A small contrastive image-text model, trained from scratch: encoder moe expert_choice, text encoder num experts 4.
Rows from block 2 of the image encoder of a small contrastive image-text model, named by matrix and row number. Rows with one number belong to one neuron. Each number is 128 + 32 x the weight over its row's rms, rounded and kept within 0 to 255. All counts start at 0. Numbers have three digits each. After the name is the row's rms in percent of the matrix's.
After each neuron's rows are labels from the 100 images, of 14848, where the neuron reaches its highest value: "strongest on" is what is common among them. Only what is clearly more common there than usual is listed. The data: photos with spoken descriptions (Open Images, Localized Narratives). In brackets: how many of the 100.
# fc1: MLP up (encoder.blocks.2.mlp.fc1.weight, 1152x384), inputs 96-191
# fc2: MLP down (encoder.blocks.2.mlp.fc2.weight, 384x1152, transposed), outputs 96-191

fc1.335 107:128142120130136125112190180105068161131134108190158114183170108094076069151108055111122126131111097172149200173097136121093135164138149079128152063134166167157134100126150063148131147118138139130172196132145128148118073176136161093133113072061148161152170126165105153037106109127168144185
fc2.335 102:155095104177083181134151096130095157100130138109166089181059095119081115143112086079063119116076124137101124134178116130124165107146113109101109135164112159097154183167148137115144092070146144158126128150148103160157129096122123112134110065171166200083099100155114116127108098124145106149
strongest on: text has "standing" (55); text has "people" (51)

fc1.432 110:131109168099109111162170139179195154129163096120143101067099186132108135109131075071181066109134133154096125127131089134117147091110152196133226101178087106131157101111136114160153061128028127156110136077153119129149148143106109106120159146135158171126138166120149179144096163158114173107
fc2.432 108:083126128149091132115125083129128126109095094105120064166152154130163132143082112141184070076132173137137136149134112122140223158157132110079158135172072131110124119120089114157210140102089152111126155127133131123128152133117138091131159120106143128160115177100135158136087142093071115090
strongest on: text has "road" (50); text has "buildings" (38); text has "vehicles" (31); text has "poles" (29)

fc1.679 103:107164079109099173077070123128077104068140146144136099117144057103113139136108117181108039119098045116123152144097145155093170097095103080074128096085159107164176129107155121084106116093097154137117164109112087161105107043079085130141102177138087110072134103109100149156088097063136092109
fc2.679 110:144131100181147083143118083113138148157146125121134053152183102085102150104152118126168145158099067049107142135160150181103166135111129111125109141179134114145168125093136118084128098142136119102123143137115104122135140127087161153114191111116139113105095184129089159131101116135126065097
strongest on: text has "road" (29)

fc1.440 101:129112185124131164136112125092108184167135143159071067106081163125165107149158154127103118091143126129106115137114090145118113123140134198119146100202151152172154084125138143118126088161106126174160088106100148134114100110157119108149174136156143144115093097144151094139165126160089142102
fc2.440 101:131148107152110090181145128114121138135066163117139085128141115038147166159130121159128121128074130089192102170166110123161133127139071133117115098090072155204124187110092121116111086116104125100127154165107082197175113169145153142149153135118128094084136102128178142107165157114176117109
strongest on: text has "table" (30)

fc1.480 108:114137095091094110119116128082162180118147108121116153116177104099109139118081113147116151139128182145201158133175120111080092166200140094097133132120182189123095121138134147123143137194104171136098146135144144126095147122180175150125193174130096067094119133135104128141134133068196124145
fc2.480 096:088125113135075101097123166128118150129099122126093087177106139119075176113076103136159115125133143134160114097144103173139151150157139141129098149143082114158097145136094235093104133136133145147121117182089140145129123078124150157126183125110094131113107129150068101120138143079211130179
strongest on: text has "people" (50); text has "buildings" (29); text has "walking" (26)

fc1.71 107:099113183114120157109102106086140098099164072134146142130157083134114116140137152091139149136144124062094133128098121117091129121194116097125169111135139175198134144154123113169074092088149089095149089100134094130109089094093125129109084082133068173123109182117126167081123105144164153130
fc2.71 095:117157187149095112115099119142101122129156059120178066158150091141121169131120106094113186149119130070097105132141092161141206147160145084124169094113124111172140096217109136170087089100140216099164164149125145130119073084108141148112116090140130189155127143146134138197104178135108127094
strongest on: text has "people" (53); text has "wall" (50); text has "standing" (50); text has "holding" (43)

fc1.449 103:114096092127179114143118072152156173129097127123127128214088153152147083145105111102125139172114131166146189113112133172152113168166115177103111121163198122152099175135086115112045187104126088133179145109184149198165083101157122163098099096163137114169157139131129134135154125145186063141
fc2.449 094:077116143083104095095127120202103127113126138148073121175086135141147156095089146172133148119129106148093182167115053143100168172089168147098099110155117143207079110128126166178104151087120124155154100169113143153134099093118165206093132065098150169152103192165113142142149171137174088158
strongest on: text has "table" (30)

fc1.349 097:080144099122109118095167141179132133107156157141111102151171133163084068179114090164111084128156111086134134106171115125117168125169107118135116089125119134076167090093163117123123093139110143100097113104112139159162151052107164155137172112129137099156108160144084122184067106083137068057
fc2.349 101:137106122156135111115104066170154156127146167115152023146189076118149132132164145164125154146139101088173163125143124170130173147134153140116122087196122130150173095096138121147123114127129164084071164126125086154129171144079151174106151115146157112150076153134083152140121119066125102101
strongest on: text has "road" (26)

fc1.268 099:159114119131116126161088118132125119129089128163138079153090119139102095184138098147019115152115138116155115133079102149105190114109133094138133158106137148148115157130144063112099120105103115111173061127083122080100147139122101174133129086171107138162129163116122101115196112136171084084
fc2.268 092:161146168182143144077096102176075129086163139126119102133098078116145090085062148097109138154143122090114152127133068152060178107118144089068135125147138166176075163139145128167121100118101185134167156136118165104104117119113144170173102119112140174122057112146109148159189095107186121122
strongest on: text has "standing" (54); text has "people" (50); text has "holding" (37)

fc1.322 105:132137180104131108137108104093126109137126129145150118157156081086092151098139135145128083177149083069111158234149111131073122142215105074128028097092117123202160137126116100186110167108104073156139131087099181145157136127056087168113086120165115148147117174121122101105136105091095185174
fc2.322 100:112099110109097090139144092040093179145166128109112061121169128133132142115122110077088161127123125109132134196116117140184116116145127115117111148169151149191141099151054131174087154140075133151136101167107165142167120055142118147096164081180199121076146201144123144157134095131115124143
strongest on: text has "people" (56); text has "holding" (35); text has "group" (28)

fc1.60 103:133103127143133153182148075096109118089112179138165127197133070135117113140131132130151108153113075095111178185117125121139119161199118135179080109126149120155124167171139102178061150121147135132189106089141169134135086171105109134139112120162147171159091172105113135094159150126182160167
fc2.60 098:129108177150090137136114119113077139124131112122155091150101112139145138138120132102084112134120118068101160152137108176166180111114181091109121130149144107154120136186108154168096105068126159160134131161137119125169102080115117165121104075106160148095139181172052153181108155105099125120
strongest on: text has "standing" (62); text has "people" (60); text has "holding" (36); text has "group" (30)

fc1.323 103:093166080178210104119110106149136110140089149083155089093112160123123102159077154106158137175161163121109105137127102078175121091149164182088137155092092142159111139122147130160133141099163126087149200163134057127140138169058174088166127176098054161082125095150135073109122112147122127166
fc2.323 095:113091122131121135110130121133135182147152145168204094133113163097144126121088108116123156055145146133139102159097100093122160124111162107077112161095113150128130142127109116099143139181131083076085158155128128127136180083145128107150153177112111088094088123081181155186106141120132075117
strongest on: text has "table" (35)

fc1.681 102:152176142136129113148084185126185184123093121117125064084107086134163110127133132132067104151104146122111091128145136132084137126112132155174193122083107170138119158112115145182121095119156183150107115095173113085113147147132175132161120183153164131121104140078108186071155119154089162083
fc2.681 100:147128119130137096120090090139182117173066153124102056090089095118165116165119139123104091117077096059033137135146102054159197128146118107066178109172125158060104168081108160176145138119101169102128102092177105059189086110153137122145198128083128119096074149074168134141158096177135121106
strongest on: text has "trees" (60); text has "water" (33)

fc1.129 100:122102139154203103150137150113113130144141105078165138091141104112039160089098058133129129163111129101096137142180111163081130175149157155128065108157130110176135060154140167101081129140088100174114146151118120166115149092120126204096099115120086144164081131098111077152137147163160118147
fc2.129 096:108145156070136088053097127141174126181095195083091087105094134085105156085138140139137197163119145123078138112118123115118119181133147146132136162119121076160141119102097197097074136127092117100116172126122161101157068107129155165120110097094089138100131192140134099134169143135126123154
strongest on: text has "standing" (57); text has "wall" (44); text has "man" (29)

fc1.4 089:156184153103125059123161116082161139102039119129079151197149160175123130103117108134094109105150089079124146130089141131100208093169138087114153122081125138133035106091113145137112139117164198128137151064171103123081128142167101082163181139073193135143157047166124093132173144186162080124
fc2.4 093:126136121099083133132133111127124127054136148133147081158144093086108150112034083093098170153142142115079131117100153098092168166144156131151115086132175172194126147085089211098182083150125132137110165166116097118107145123058098123104108210143077123115076150132104127120198143109087104086
strongest on: text has "standing" (52); text has "people" (51); text has "wall" (41); text has "sitting" (39)

fc1.203 104:140125219123167137134142102082147156126090169189155082095102126086110135122127135155132145157088201117149139129125174106097108103121089092156143157094176139089143115102145144099143103139081117114138174125108081130121102185137115055101169151057122122068147098120094111119166103088113135114
fc2.203 106:138081108141113073164084122131100137129092153155116130159149108067157139134149149141182118088156111183163147098148094136152123139142122108149163182162138131253122093109110140127118168127115085149119163128171126103153103132155145161123171135179154112121092117086128121120183179104073110117
strongest on: text has "bottom" (25)

fc1.664 094:217156118168094122109190115103165135115075194172093094155135184173133137114103057075104127124163139131163128138134123177153078129088168112078125119140188152104087095155131107146164136120145152100121173121097154118092135154102165087145153151140126104081161156085098158073157127123126098172
fc2.664 089:110146156117108172129148115171134175158122176128136083162113116135137091135066117137113172087126106153083152110136160135100176139084132135093099189149138172153090118113175183131162147115131130150099121201109119147128151102105142109121122150064145099137100147162133170137183160054168150109
strongest on: text has "people" (46)

fc1.479 113:104143123144101121115114140118158092130156137125145106123082093148119149153105121137113182198125145138116172120171085123161113106115138110107108131125113157177148080137118121131129093096141107140075166186153184103120127087155111184080123109122070113169069146137126126123147114133130090130
fc2.479 105:159183153101186120069137103118123126114140153147133092084120171188144152157077160164148169116160150105186109116145091111119127216150134099116166171109141102122077137143085119154063118142127075101090148131177168125065103125083196099142154088080061119172145123163163120171112133099057106130
strongest on: text has "man" (32)

fc1.130 107:163205115111127070166169154139060198109125132090141093167092169103112154125073132123165100108090117153199122124141115074082110088138157167146155152157104103107072075177149164120096164114122149111117128092146130096111136180137127102126193133114110129112107146131151131163080132171171154114
fc2.130 103:120115145139092061067162116067112144097108098139156087113147107133142133165077086106115084128136120146129175121104131080128167104095135200152095095126130111145111107154158098147124115102183086148078170114068111116184109155108089129069163069106143138032151164071115169108097155119160158059
strongest on: text has "trees" (61); text has "sky" (55); text has "grass" (37)

fc1.12 099:195151097139086086127128090079142193091162135081118099148145092077114152133090146110156094128145157133198152140099139137096161104100118110122131133159122186126086135117128177140188108181106147100178142080108143052157130139095163118099155183068152116164108185159080121162077104089169161104
fc2.12 097:118145105150092170162088105146099143126111096127092061125148097111153164143071075126164105156167151145155145120154148215084159120128164168060061138163095158134143064117142198121102084111131151126132155173134171135087164117134093164117208114087098112119122157100135159140141141107174075145
strongest on: text has "people" (46); text has "road" (27); text has "buildings" (27)

fc1.241 097:143150216093159164113096105107150156154125127091145144130108063137098129094121097127096133127135112126064120141152082111118166104126179142108171193168157091133069122158075102147147176152171123147208099188132121108067140175096179107144111073162121172140143116099136090119117135112101118110
fc2.241 097:123153167175066163124120104122187124152170118149133112143158098140126115074152090145157106131164095137123141148111139177102172144133114095097084107160180131159104174157131174161150118106081132115129141094108174092085083083119151131126080155133109157131161160095142131165120136140085118170
strongest on: text has "table" (30)

fc1.94 090:140156158164101102176120118158212106092160130115161129146108119119152144156115114154117092155152180124119161115135142128151104148150143167155155083199155156136157153076114107108128109096192186090117207075160113128119126122165117113176159187093115122197148117099150178076151133119136136117
fc2.94 093:192176153105109154161124081180145096145138106107119055134126146095121131116112145105160122153070114078102197133175130177131149198155071138123175089129133146161130113076136147142081095172125132101098131082161085166157129106135100110143152120134133162080170154097151155152156102107142065110
strongest on: text has "trees" (69); text has "sky" (68); text has "buildings" (51); text has "poles" (27)

fc1.529 100:112104152148116125110094141109124075061144130133155097221126123150086060092157152092161192106122125168117103097089116145112163080096165144075151168153137142139153117102083111145167107104082159145160137118188173134065104143082130162142161139126142195133112112092108076132161130148119095183
fc2.529 105:154134140143134141178144133042206102133144110134104134167161084096169144110154070148106195115159116130185125126141136095099120134132134111088126117123143071181115138157126127138160122112140148113192133157135179123130115107123162084107155159128112133142108189108061146125063133103131104160
strongest on: text has "table" (32)

fc1.364 093:166124127181130166092189120165124158100136166088082103073045155132124085140113104103194086133107102133146138087130103131154096110075160175119150104127092157153119090133130158166169107133111105134162181158125129086211153187112204102066221141092181145079155197185151152141116159149108162167
fc2.364 086:056132163079108194143132135121083133126136141100103062173135154117145128133093046141159101061162165111125159109110124137141192144097175125062135156165162159124106097121154115166153067124124099127125181178090124163098198135148131118127142122094136137124082142103153153142131120107137125126
strongest on: text has "people" (43)

fc1.93 092:141131182150154109131167157098175122102109154150141160091149110110104197135148119122153137205137089185166132169167120141103158129144179115120128137119136168132133151134116149129110135124123090086119128137145156157074143113098114112125172138071120168116117099150138146167119091180139102100
fc2.93 096:112113146152117106132123073130144149140121145121175054186108143106095098110129132117147138093178151090080176156107135177094157153155084148071112141168111140158056144083074155146141129115193121110106135119119122157093172099113140151142134115131087105090119170117178153141148180114140058133
strongest on: text has "table" (33); text has "sitting" (33); text has "front" (28)

fc1.57 110:153154156153104159070115131098171096161133085114125135156117149135155129156165081140158108146120130108114107124086081150122161079121106110121166169108089126166071096130161114135096079059142070120147114148099120092090083107095133125111128126111119142122137158103073131106087114141167101107
fc2.57 102:104165211111114158067110148179157143117202130095165151135126086176111175212161125087161125177163152101156151177155132130148193111122153090113145157130141149151056097158116100178058053131159127119111165139126178103132110083122091136130134193154106186181166166129144152206115115180101106071
strongest on: text has "man" (39); text has "two" (29); text has "smiling" (27)

fc1.512 108:104120205148131176109095117111128119145180095156163103080162108139106163100136120099118133156165079094129122126134103139098180163167138123111139129144148167123151027139129173108081067105114066133147161111096114136075101086121127143039086101138044142140110184142095149139124157206127125164
fc2.512 094:132157147103160150090118119151112156114123097106160070115107149127094189132109080125143184145102134100079088102142131117159197146157130124134187155133151155112162089159123151119081082129157136095179172147156140133152054122123139144136132089118046137163146131162156145154116141128088123109
strongest on: text has "standing" (53); text has "wall" (47); text has "two" (34); text has "table" (34)