Weights of a small contrastive image-text model.
Training: soap at rate 0.0022, 14500 steps, batches of 256.
Data: trained on photos with spoken descriptions (Open Images, Localized Narratives), 203450 training examples, 18.2 epochs.
Rows from block 7 of the image encoder of a small contrastive image-text model, named by matrix and row number. Rows with one number within an expert belong to one neuron, the router's apart. Each number is 500 + 50 x the weight over its row's rms, rounded and kept within 0 to 999. All counts start at 0. Numbers have three digits each. After the name is the row's rms in percent of the matrix's.
Before each expert's rows are labels from the 100 images, of 14848, where the router gives the expert most weight on average: "colour at peak" is the nearest of a few named colours to the mean colour under the peak. Only what is clearly more common there than usual is listed. The data: photos with spoken descriptions (Open Images, Localized Narratives).
# router: router (encoder.blocks.7.mlp.router.weight, 16x384, trained with AdamW), inputs 192-287
# up: expert up (encoder.blocks.7.mlp.up, 16x192x384), inputs 192-287
# down: expert down (encoder.blocks.7.mlp.down, 16x384x192, transposed), outputs 192-287

# expert 13
colour at peak: pink
router.13 085:451510401460479459494533459393527621437492482476570410479460463503460459519543511475499489527454543520524575482416492503356487532442462561430532509562461415514520485500463526474470497515523486573584477501545472487453500499460573505505509487475532507412588516483553512528474653547455548504
up.0 100:395468500503503521470499489559423488529462466466509515553521447448514554372547587510392481592530491497531523505532504535538501490510513505456492552487472533521396473473562496514494417586495453512569605464432454414464469437467432508569498414458503474478492474371444485452647531466479513548
down.0 101:492565565491486499453477493421533507533518556474532512538505467487433546450548508493501480494462525556449612568451406528538547471529578480496514518401549569499480555465549604499504475536533523577512490457501539434490506503535428455459395472503499555595417488504545452502454457484387479494
up.1 095:492544501530566585536440610477411514465534478622404548496422467483469521485527403515469550555482534500579575552431514469360530443568505577467434439512453584557505444488505510462498478489503469601540481572533380542510561524489496506457412607534513429563515503460367505511507483510529466423
down.1 109:458551564535503449502537593498530559478465513446489546463465592489458416438526485447538504501426528480452549552362584427497440527465593472566503542579549499515464521459452517519408465505484548476542483464463469550590517502518523571415503456438469433489504541553443490469502565536418507428
up.2 101:435474583453669447572474620443533409503510456439582410553466488455599542543530515484530539475484536586452526573533460467418471447491486548481461536498526539467470546452429485537430356490450509554507477489575524476514553590489412524482530426491465496489531532562463440552501448453473400507
down.2 100:482564451530533519540520469479463433548573407517425571544445416604554443481484516552508472569571554476528492577466485506512564450505615500542502494433546516566437492549520518523517421530457483415452476486454564498530424477452516437494513527499548498507427492492529449547517386505446564484
up.3 084:455455527534450511611500473492584507514423598547410505497456492478520466483499538519486453589437497628507612522536563494476468493479484424487496485562526541515465604537530433613495524371428473503497486556385537455447469625501529492512492483469449541404399559468420494477587507384445431575
down.3 091:555526511486475488582447512419528414542439512508447457539486553517459475514646485421489594502465549478485504597450442448512477567456518530494540449434487454483482479474548508467432560503391446578513444384427395506359424460536511442577454496495547522479510535437532512544499476448564473506
up.4 104:439436550553472549481488581555472451497474505473515567508566450497477520547531469512507448445531517469411467513527564500590433586515537581555537563548506474430527542540525435546511499523486512517517451502490470492571487390503478533515579418431517369542573513499498405445446430417471448538
down.4 112:570446459493492479502504476547551421487594467428450515526474518460433432548473456417512489463426430511552554427461555607535581472427489497555438473457490582508483566475471476587504385497529532460538499517501499486589402489508523446543598489474567507540394545473480454438435508474574533495
up.5 089:478511587469507539474493569517436455556469515476381488541489418376516479517472575446408594551507446491526502398515500498493552481506488429555527501497476514473482527467514491384438511506529395459455568427494455535473514556574450496553507506535475485565455436504550605570582545480498542395
down.5 092:462591536501436541461579498578364492432403552421504448521515497545515524438422577456580484490498507497458501469538521504512457521503495536563469537445422495496540545571445508507448596548433529512563466440506449543492496530468467566567589447515516556486515491514549562573465466469458541572
up.6 096:450422502483469445504478503552401444564567455487504479575502503446517454506503486507493534494626518511475482579572516369509487517501534537448434480453454508530479454443479574437515517532530512535659502412508458459503508476473506447457602489511493545421490473516585500506474482536516535405
down.6 101:515550511442468504445503515443484412506490545487446526478453550430538480540465637549487500502472560447593440490485536483474526434429546435505568526420521591538451463464500625514464452502504502438488484479472436527572573504551509550530478491501515395490466539500575496451606411491572421484
up.7 108:543486389540507560515538565495477525468515559518516494438469509557484580506424634469541559427500485468494481488563467488441487467492553469449473413495544510473563512475473529550458533442471506471407503448456401484538555482407404609519457499506434505431422536498498496455503527518498426608
down.7 100:577558501493464479529522480553532573521565564469498377452508573452474568487462444549502572481611499495502529497474628567516578499431549517559536531524547545459569433447459535416449546419534503547401539415498478479466479431514597507490516537483453451523551394443488481394456555472568544493
up.8 097:445507528476559547490482480527453494545570469630550519428350567471455606510509538451487542436437495435625494502477448485468520500565459510443509479550542457550522453540472494518524537550481453489572476568554448562560543457521540446468474540506412540469488487406503517470510438601534459572
down.8 101:505552460464509595485510469508480505491509473453529549588545403592522507503460426521466558499566528576494512516449535541479558494484469494531461447477522571493532560394551459572445512449463520548568575470571522455457512431510569380487596457541545425543561516436411438517463479548542487520
up.9 104:491484517524446542428420487451524499520570509415448412505446586452539467450467545521557570522467510589546535516437499476512530538575589625496531472522446585553576451534482494482542480450525467563411538443462548408499529473542531563508464457465388493513441431428570451505478517474591480474
down.9 108:437452435443551474528500416545512476540540551493579479537524511409436520564485502492543486370467413489536394469558460553484533534466550575457535485531488362430490585562520474616538502531512504449600568413448461421450430532467533502501498488526520519558483577430558470548501565599480477523

# expert 5
colour at peak: grey
router.5 088:518486549500451469557527500548459562529495555581477472510480501499535532562455520471510558420665432479442547509420562513517473476508490478519473465480485440551544515563557504548500467508455503433570520528475530541534521471524463600551566556480591462521474544589505511519518510483457457402
up.0 095:433439515516467510525380568527437495511546491519427607450480540497483447441521506431558474466480431528440498529453481461462508531454545556432444453490523380466494499524501433538534455446521440604563468511574424504501461511488554521507608446563471500451483479446493544452502535548457549569
down.0 099:486444446483515506521540443464549525515547481522414533493516521504377586468577557503373490536520528584569570536437458467471507556566456549543446444487548521504548460397512546518500495490469515504481476439623554560505519685572485528461427501573592489419414506387470477428497432508502439523
up.1 092:597499521525591494378550505454477526448507551549561445612499471516512420438534450438551486475521562487517550537454528385564453495455480503491493497415511450542545458518489534604517470451476507523552506467446499490475530472580505459549509530547489445460474428479481560432442525528555572461
down.1 091:500518486556465525523595488520456496497518475494504547535550519508476564483532549463498423525514479553433514571487502395532503511460516476568550443522488467413504448501562558512515468564471514570426481430559424491459540467555503526565424490513512498516516409445481527534447490480457464473
up.2 092:469460469522427513495535531483462475546395440418549554578542486468508520514403476453553375467510528500504416598524505452603471464497567414463385452513430438465555431483501453447505511482535523481482472483513493530509462513574550437532471494518467519437560468519419490492536508558517505499
down.2 100:472519532594448545527369543517556481504509527521439594549390509547538476511523449481532464502460490508432467439470450551477504517532528451532565526549477537577493472508476489486560485368497464405507491411487518463461502548527540457530580455487484524461406558438503505579472500519535554496
up.3 101:437354522487531486558546505451510494447451590525545576502490567563552549466569509581513410493527446464551601449605487452538531448434414394495501472462511522465546581497499453428579473474489503575608447476504536454470463523544445460517417580497523518437541410566489521560558595476421608510
down.3 099:506529483482490525511553568449593483483569538523438481550497591402426533477520489498442491571511500453486506374550472472536393522448464563604463528600511465527476436473490543494448550547447508550507459495570508464502583545476481498543509535552564415489517485467422453407429490492477458523
up.4 109:539482487508511550534550615584366430474523472578557511452461537536474472561434467511533527418492411494573432476443449443531474539551529536627539488450458521511488496537492562525431508489470421433449510482562491495484481492522468498421516431558554460451546381423540506507521446401456465492
down.4 105:457582539571567504492546455514563566494577536555488450454502445624574430494456647487501441479500537498445513543488478510484499524480558484528378480518420515532465487462515574462421454498529532488481532536479485498595503449510478466461414398537440562506514599612492522404533606434469448451
up.5 089:589587510537549486502474529543497493406498486458440545482451451528346557518530481529498449506589452452576561384491601583445522526475570592438511525466339382560537499579602515538516561573592464473521493433525539550552409464535530504494634426436471448410500518562537489525502556562478472515
down.5 091:372429530468453551469478439588509512497502512475451517499440528490454403503506558472432520527522522506405487375455524486489459549453470589547484514478492609438516445477463459520472475430583535449507519561485565505460493440506549370480502542474533503494538517490459533430500516563528486475
up.6 102:544524476482475528420516548454479425460392526487513510450523413447471540481460503524509585608559466527472438375561461515486513471497431471499434580523523501469510497489502593468537493545424528472464523486506397564515453552527578529551372517478477537410598468478522478594477515581475520485
down.6 106:497505514510486568555488521481537480441463507524485438514537557589492472433515479491670510418520540458489476408514388465518555442512496505500549557494430452533458497502498518482448538394589430500505541500470492496404475419439553581459433421490511558474442531546552394495477534484538468435
up.7 084:563485483504470577527506509530550527603513565534598465490453516495379515529478554417471538544429600546536549496528502540579487606538559470586495498541523500496467553578543498516440539527517435457490476427374486507560503540410512489464398457533407414488507487548391542473467540496528493489
down.7 098:516535550489457601440483457547519533464504459471549548348504589423541548480489432467498539547477492516566444493430420546443436494440532478507507549453581544513401489506536545522530514517462456581500566470440506464403470403468488431448476543480402524433482615573413489463466507570504561375
up.8 114:429541483534529434542544488576493512528493409481509499495329438492529539451469473460412505501503546526553507401549553533449415505469449376434477592505470531543432474545524497487518589469585550493573539448532470483514520386520495548494559501485483495559553515413482428477577457492502495533
down.8 104:450563521537473489605541563569467608561458400541474461501480547461387391454495487522477515387527522559462428426474556489496493437469540522607484533474465535504409467433502495424492602518531428538466445454537484461593499538533510549478489508521520519539466471472592531419530568409426489434
up.9 098:522462503478492546551596502468443488447460533458528418556409441475455562375488550500522516543515581438507432497530388501423531482550563450516573518576522481522552508508386520489488488493428433449412567475394494519552596556468442505537411526558511409442514509513555535497598509395427563549
down.9 101:521524500537442479496441520551559564485410543502475574474493502521607429599474435427536494514479449514457483417501526462458490450501498519484413423535467489523470550483437572498479441469597512555549573515438474536479586556504548407531513556465442499557450558550451479482520472552492511481

# expert 12
colour at peak: black
router.12 097:464591472527538566518537539420478482445594409436488433542481519386507517397473459434546505518458503478361571559502461512433500485455491557433547556567546567561610464486492630461561447521493393516476527548551503459498607430423581479499412496545478482316515563450483515505514521593509555464
up.16 090:523485432449499536464427512471416468518537474369577489486492512489518621519458600555552485657441465517592506456593435530545516514470499436504596508532396554543530529535505409504506464526476521460479476482510428499511548523481558508427568548530478480523453505500596393486552405567535588499
down.16 101:490543529419528568516524519517520516573495490509521482564414497475498470476513421617403520549481527465411494491568542547526429444504485462562408550458408448509551516580480365534516516383434563453548576544493480458551530514433583509472485509569548609421456402454417493454482564552503452559
up.17 095:527450596536535446509466533523518569413540475483515544453530482573568529497469372448504518470490551544491562476449423512530456628486521496452517561492576510520462542434636504517566641558556462432541411508537513563616554568510486537524548494638543507473453476532536514478512538507459520549
down.17 096:446524478511486522520498505554428579502444522459468540480409494515522523476539474549476474493396492452494549562585476385620411449437509498504477597414481475468563398504617548492465486486465470570538512491552482549516505464517508453483458473473529571574449380564501521483506507440488518465
up.18 086:474464474551534506399535454539574492527590550553480538419458498472490566562506482468614481525561434555486484414479443497602432438525533499551490466462432506484507486482425509470483599505457551422524625509537476561638540470444550547436497549486565526513480568468470521518491463422487514428
down.18 099:509503538570438520522561484427522549555469461472523458507520552510558478512455484441531467511526490384374529526457554506417516540506464483461512393472514617503462476561535413458513388597419459493556516471633531452598517493521505526458423507536503488574472381454513481550548513479486490447
up.19 103:418461499567472481529505438388607457589536413441568499521495476441520544436529492471520484516438478523376502474583495547455522500594543462520533537616464548467441511422457443464412530526484553444550484451492559440557479433535485540412503481537468502442471532488477555501487452559529483563
down.19 098:475403489485533501429429404475577441469409462490466460537451545453485551468535544540590484516487490533445469513510540457533435532553530535434499558519360435479510516545416540482490571557581432505391564498446549533514452471627450512545541499463533545536432441538463473466505498521531538500
up.20 090:504515547503510541473543512471530581545578537585513565449540492389536555529448538558469474416449465526578422538477552506518530521584501532572539525498384498476462489437541540498435482598551511576490449537452555449468555611564469502546538522625509480503444474534532501455461544539514513500
down.20 090:561493536486537428482516461512439528485501432504484405458491485518452450544467557468511504579515530477448478471503527494461432503515413544568494469451501499464528533572555576419490453480607532543437550431531481467560577571540564564565500527510519585528501567524545556461558478518568506386
up.21 102:528571452515547458585480447483528485476536577498503490486482488531487538551474530526466520464604481459410594473451589544499486498453454365444388528571507459449454499478402519489511668520535558554501505482638538493439423477358478471437487484532456475570517532506480521423488531422470482503
down.21 100:388512501535535440450595535490563450481506546451601540521419468418513601498440496478545579445426533533446445546521546538538451455431438513494492596556571513504447474515493465588508498550470539493486578565593510472490589453496534438456548522528567598430499460550435479499444554488489471425
up.22 108:443561475517622520454553551454552449501531490481587471495553480480543522560471386572501597474535534489553533437409554371426471540461500559497431519528442484449447517520517501568523478461570360610479393413507492499515491500399473445451533472538424461499440505579467516584535545493578474529
down.22 107:572539462592513504568508449523631467521496450529525486487495491550523468418500543480521469567521525548520523453562510520517587471481459437574500530518500569540560441527485505488515554606493513541476518450495449505530536620548472516466629539433543477563439576530523545480485504433512586493
up.23 108:494498555490471471489412514480597446434596539550547513537470472534490556511507453517455508539434385490553565470468595516530449534448522601495425532620489503562519438449541546479537590560537600427515623473514461493576457459504423461511532463513499518509546524464482449527552510551530569512
down.23 095:405400535418486551520531478544596440528611492632529502520489495495431512563502431464401525507483520562640453442505456529427478489561479513505531485464458526440436480522575466517560412497478461543502518457579456477482472502426443437454555532512501460522514466448514423509512499486490432550
up.24 106:513457572478529525529486441539404503477580437500494515568446429479416526468468427500333557535500506495511485500438479435470559557518532397475526554568472507525476570491471594490555512479421563561514543393519620504441481466531505485510489530509544480464414490505485535453486559530462480635
down.24 100:480553452515459466513438567490458492509486488511499476565432601385519454481503435514548556464554414536580461482487512524483501517502475571459479446531478471507451509466473506598506469458518587424574548545525492584505450520554499553506520399480496551463477462546466495533614524478507535538
up.25 087:552552521521478499453540498514466537605511480481502403460537514578491540529533574438537498527509435540467526463435497448505481423443462440555547516553494587456444461532467396460485501434553439471475528478524517535624440521435468484521552484497463487450470489420491455549559364544466481669
down.25 097:419517581544550529517573513498534500580540537503542452537434503467482475558413466608513503554412471521574480466482462535424445482562533477428406482471538412532500530576490509564504527474373558573436492598457492556529520507541460493454437411549502585504499491533439488509422439442549532486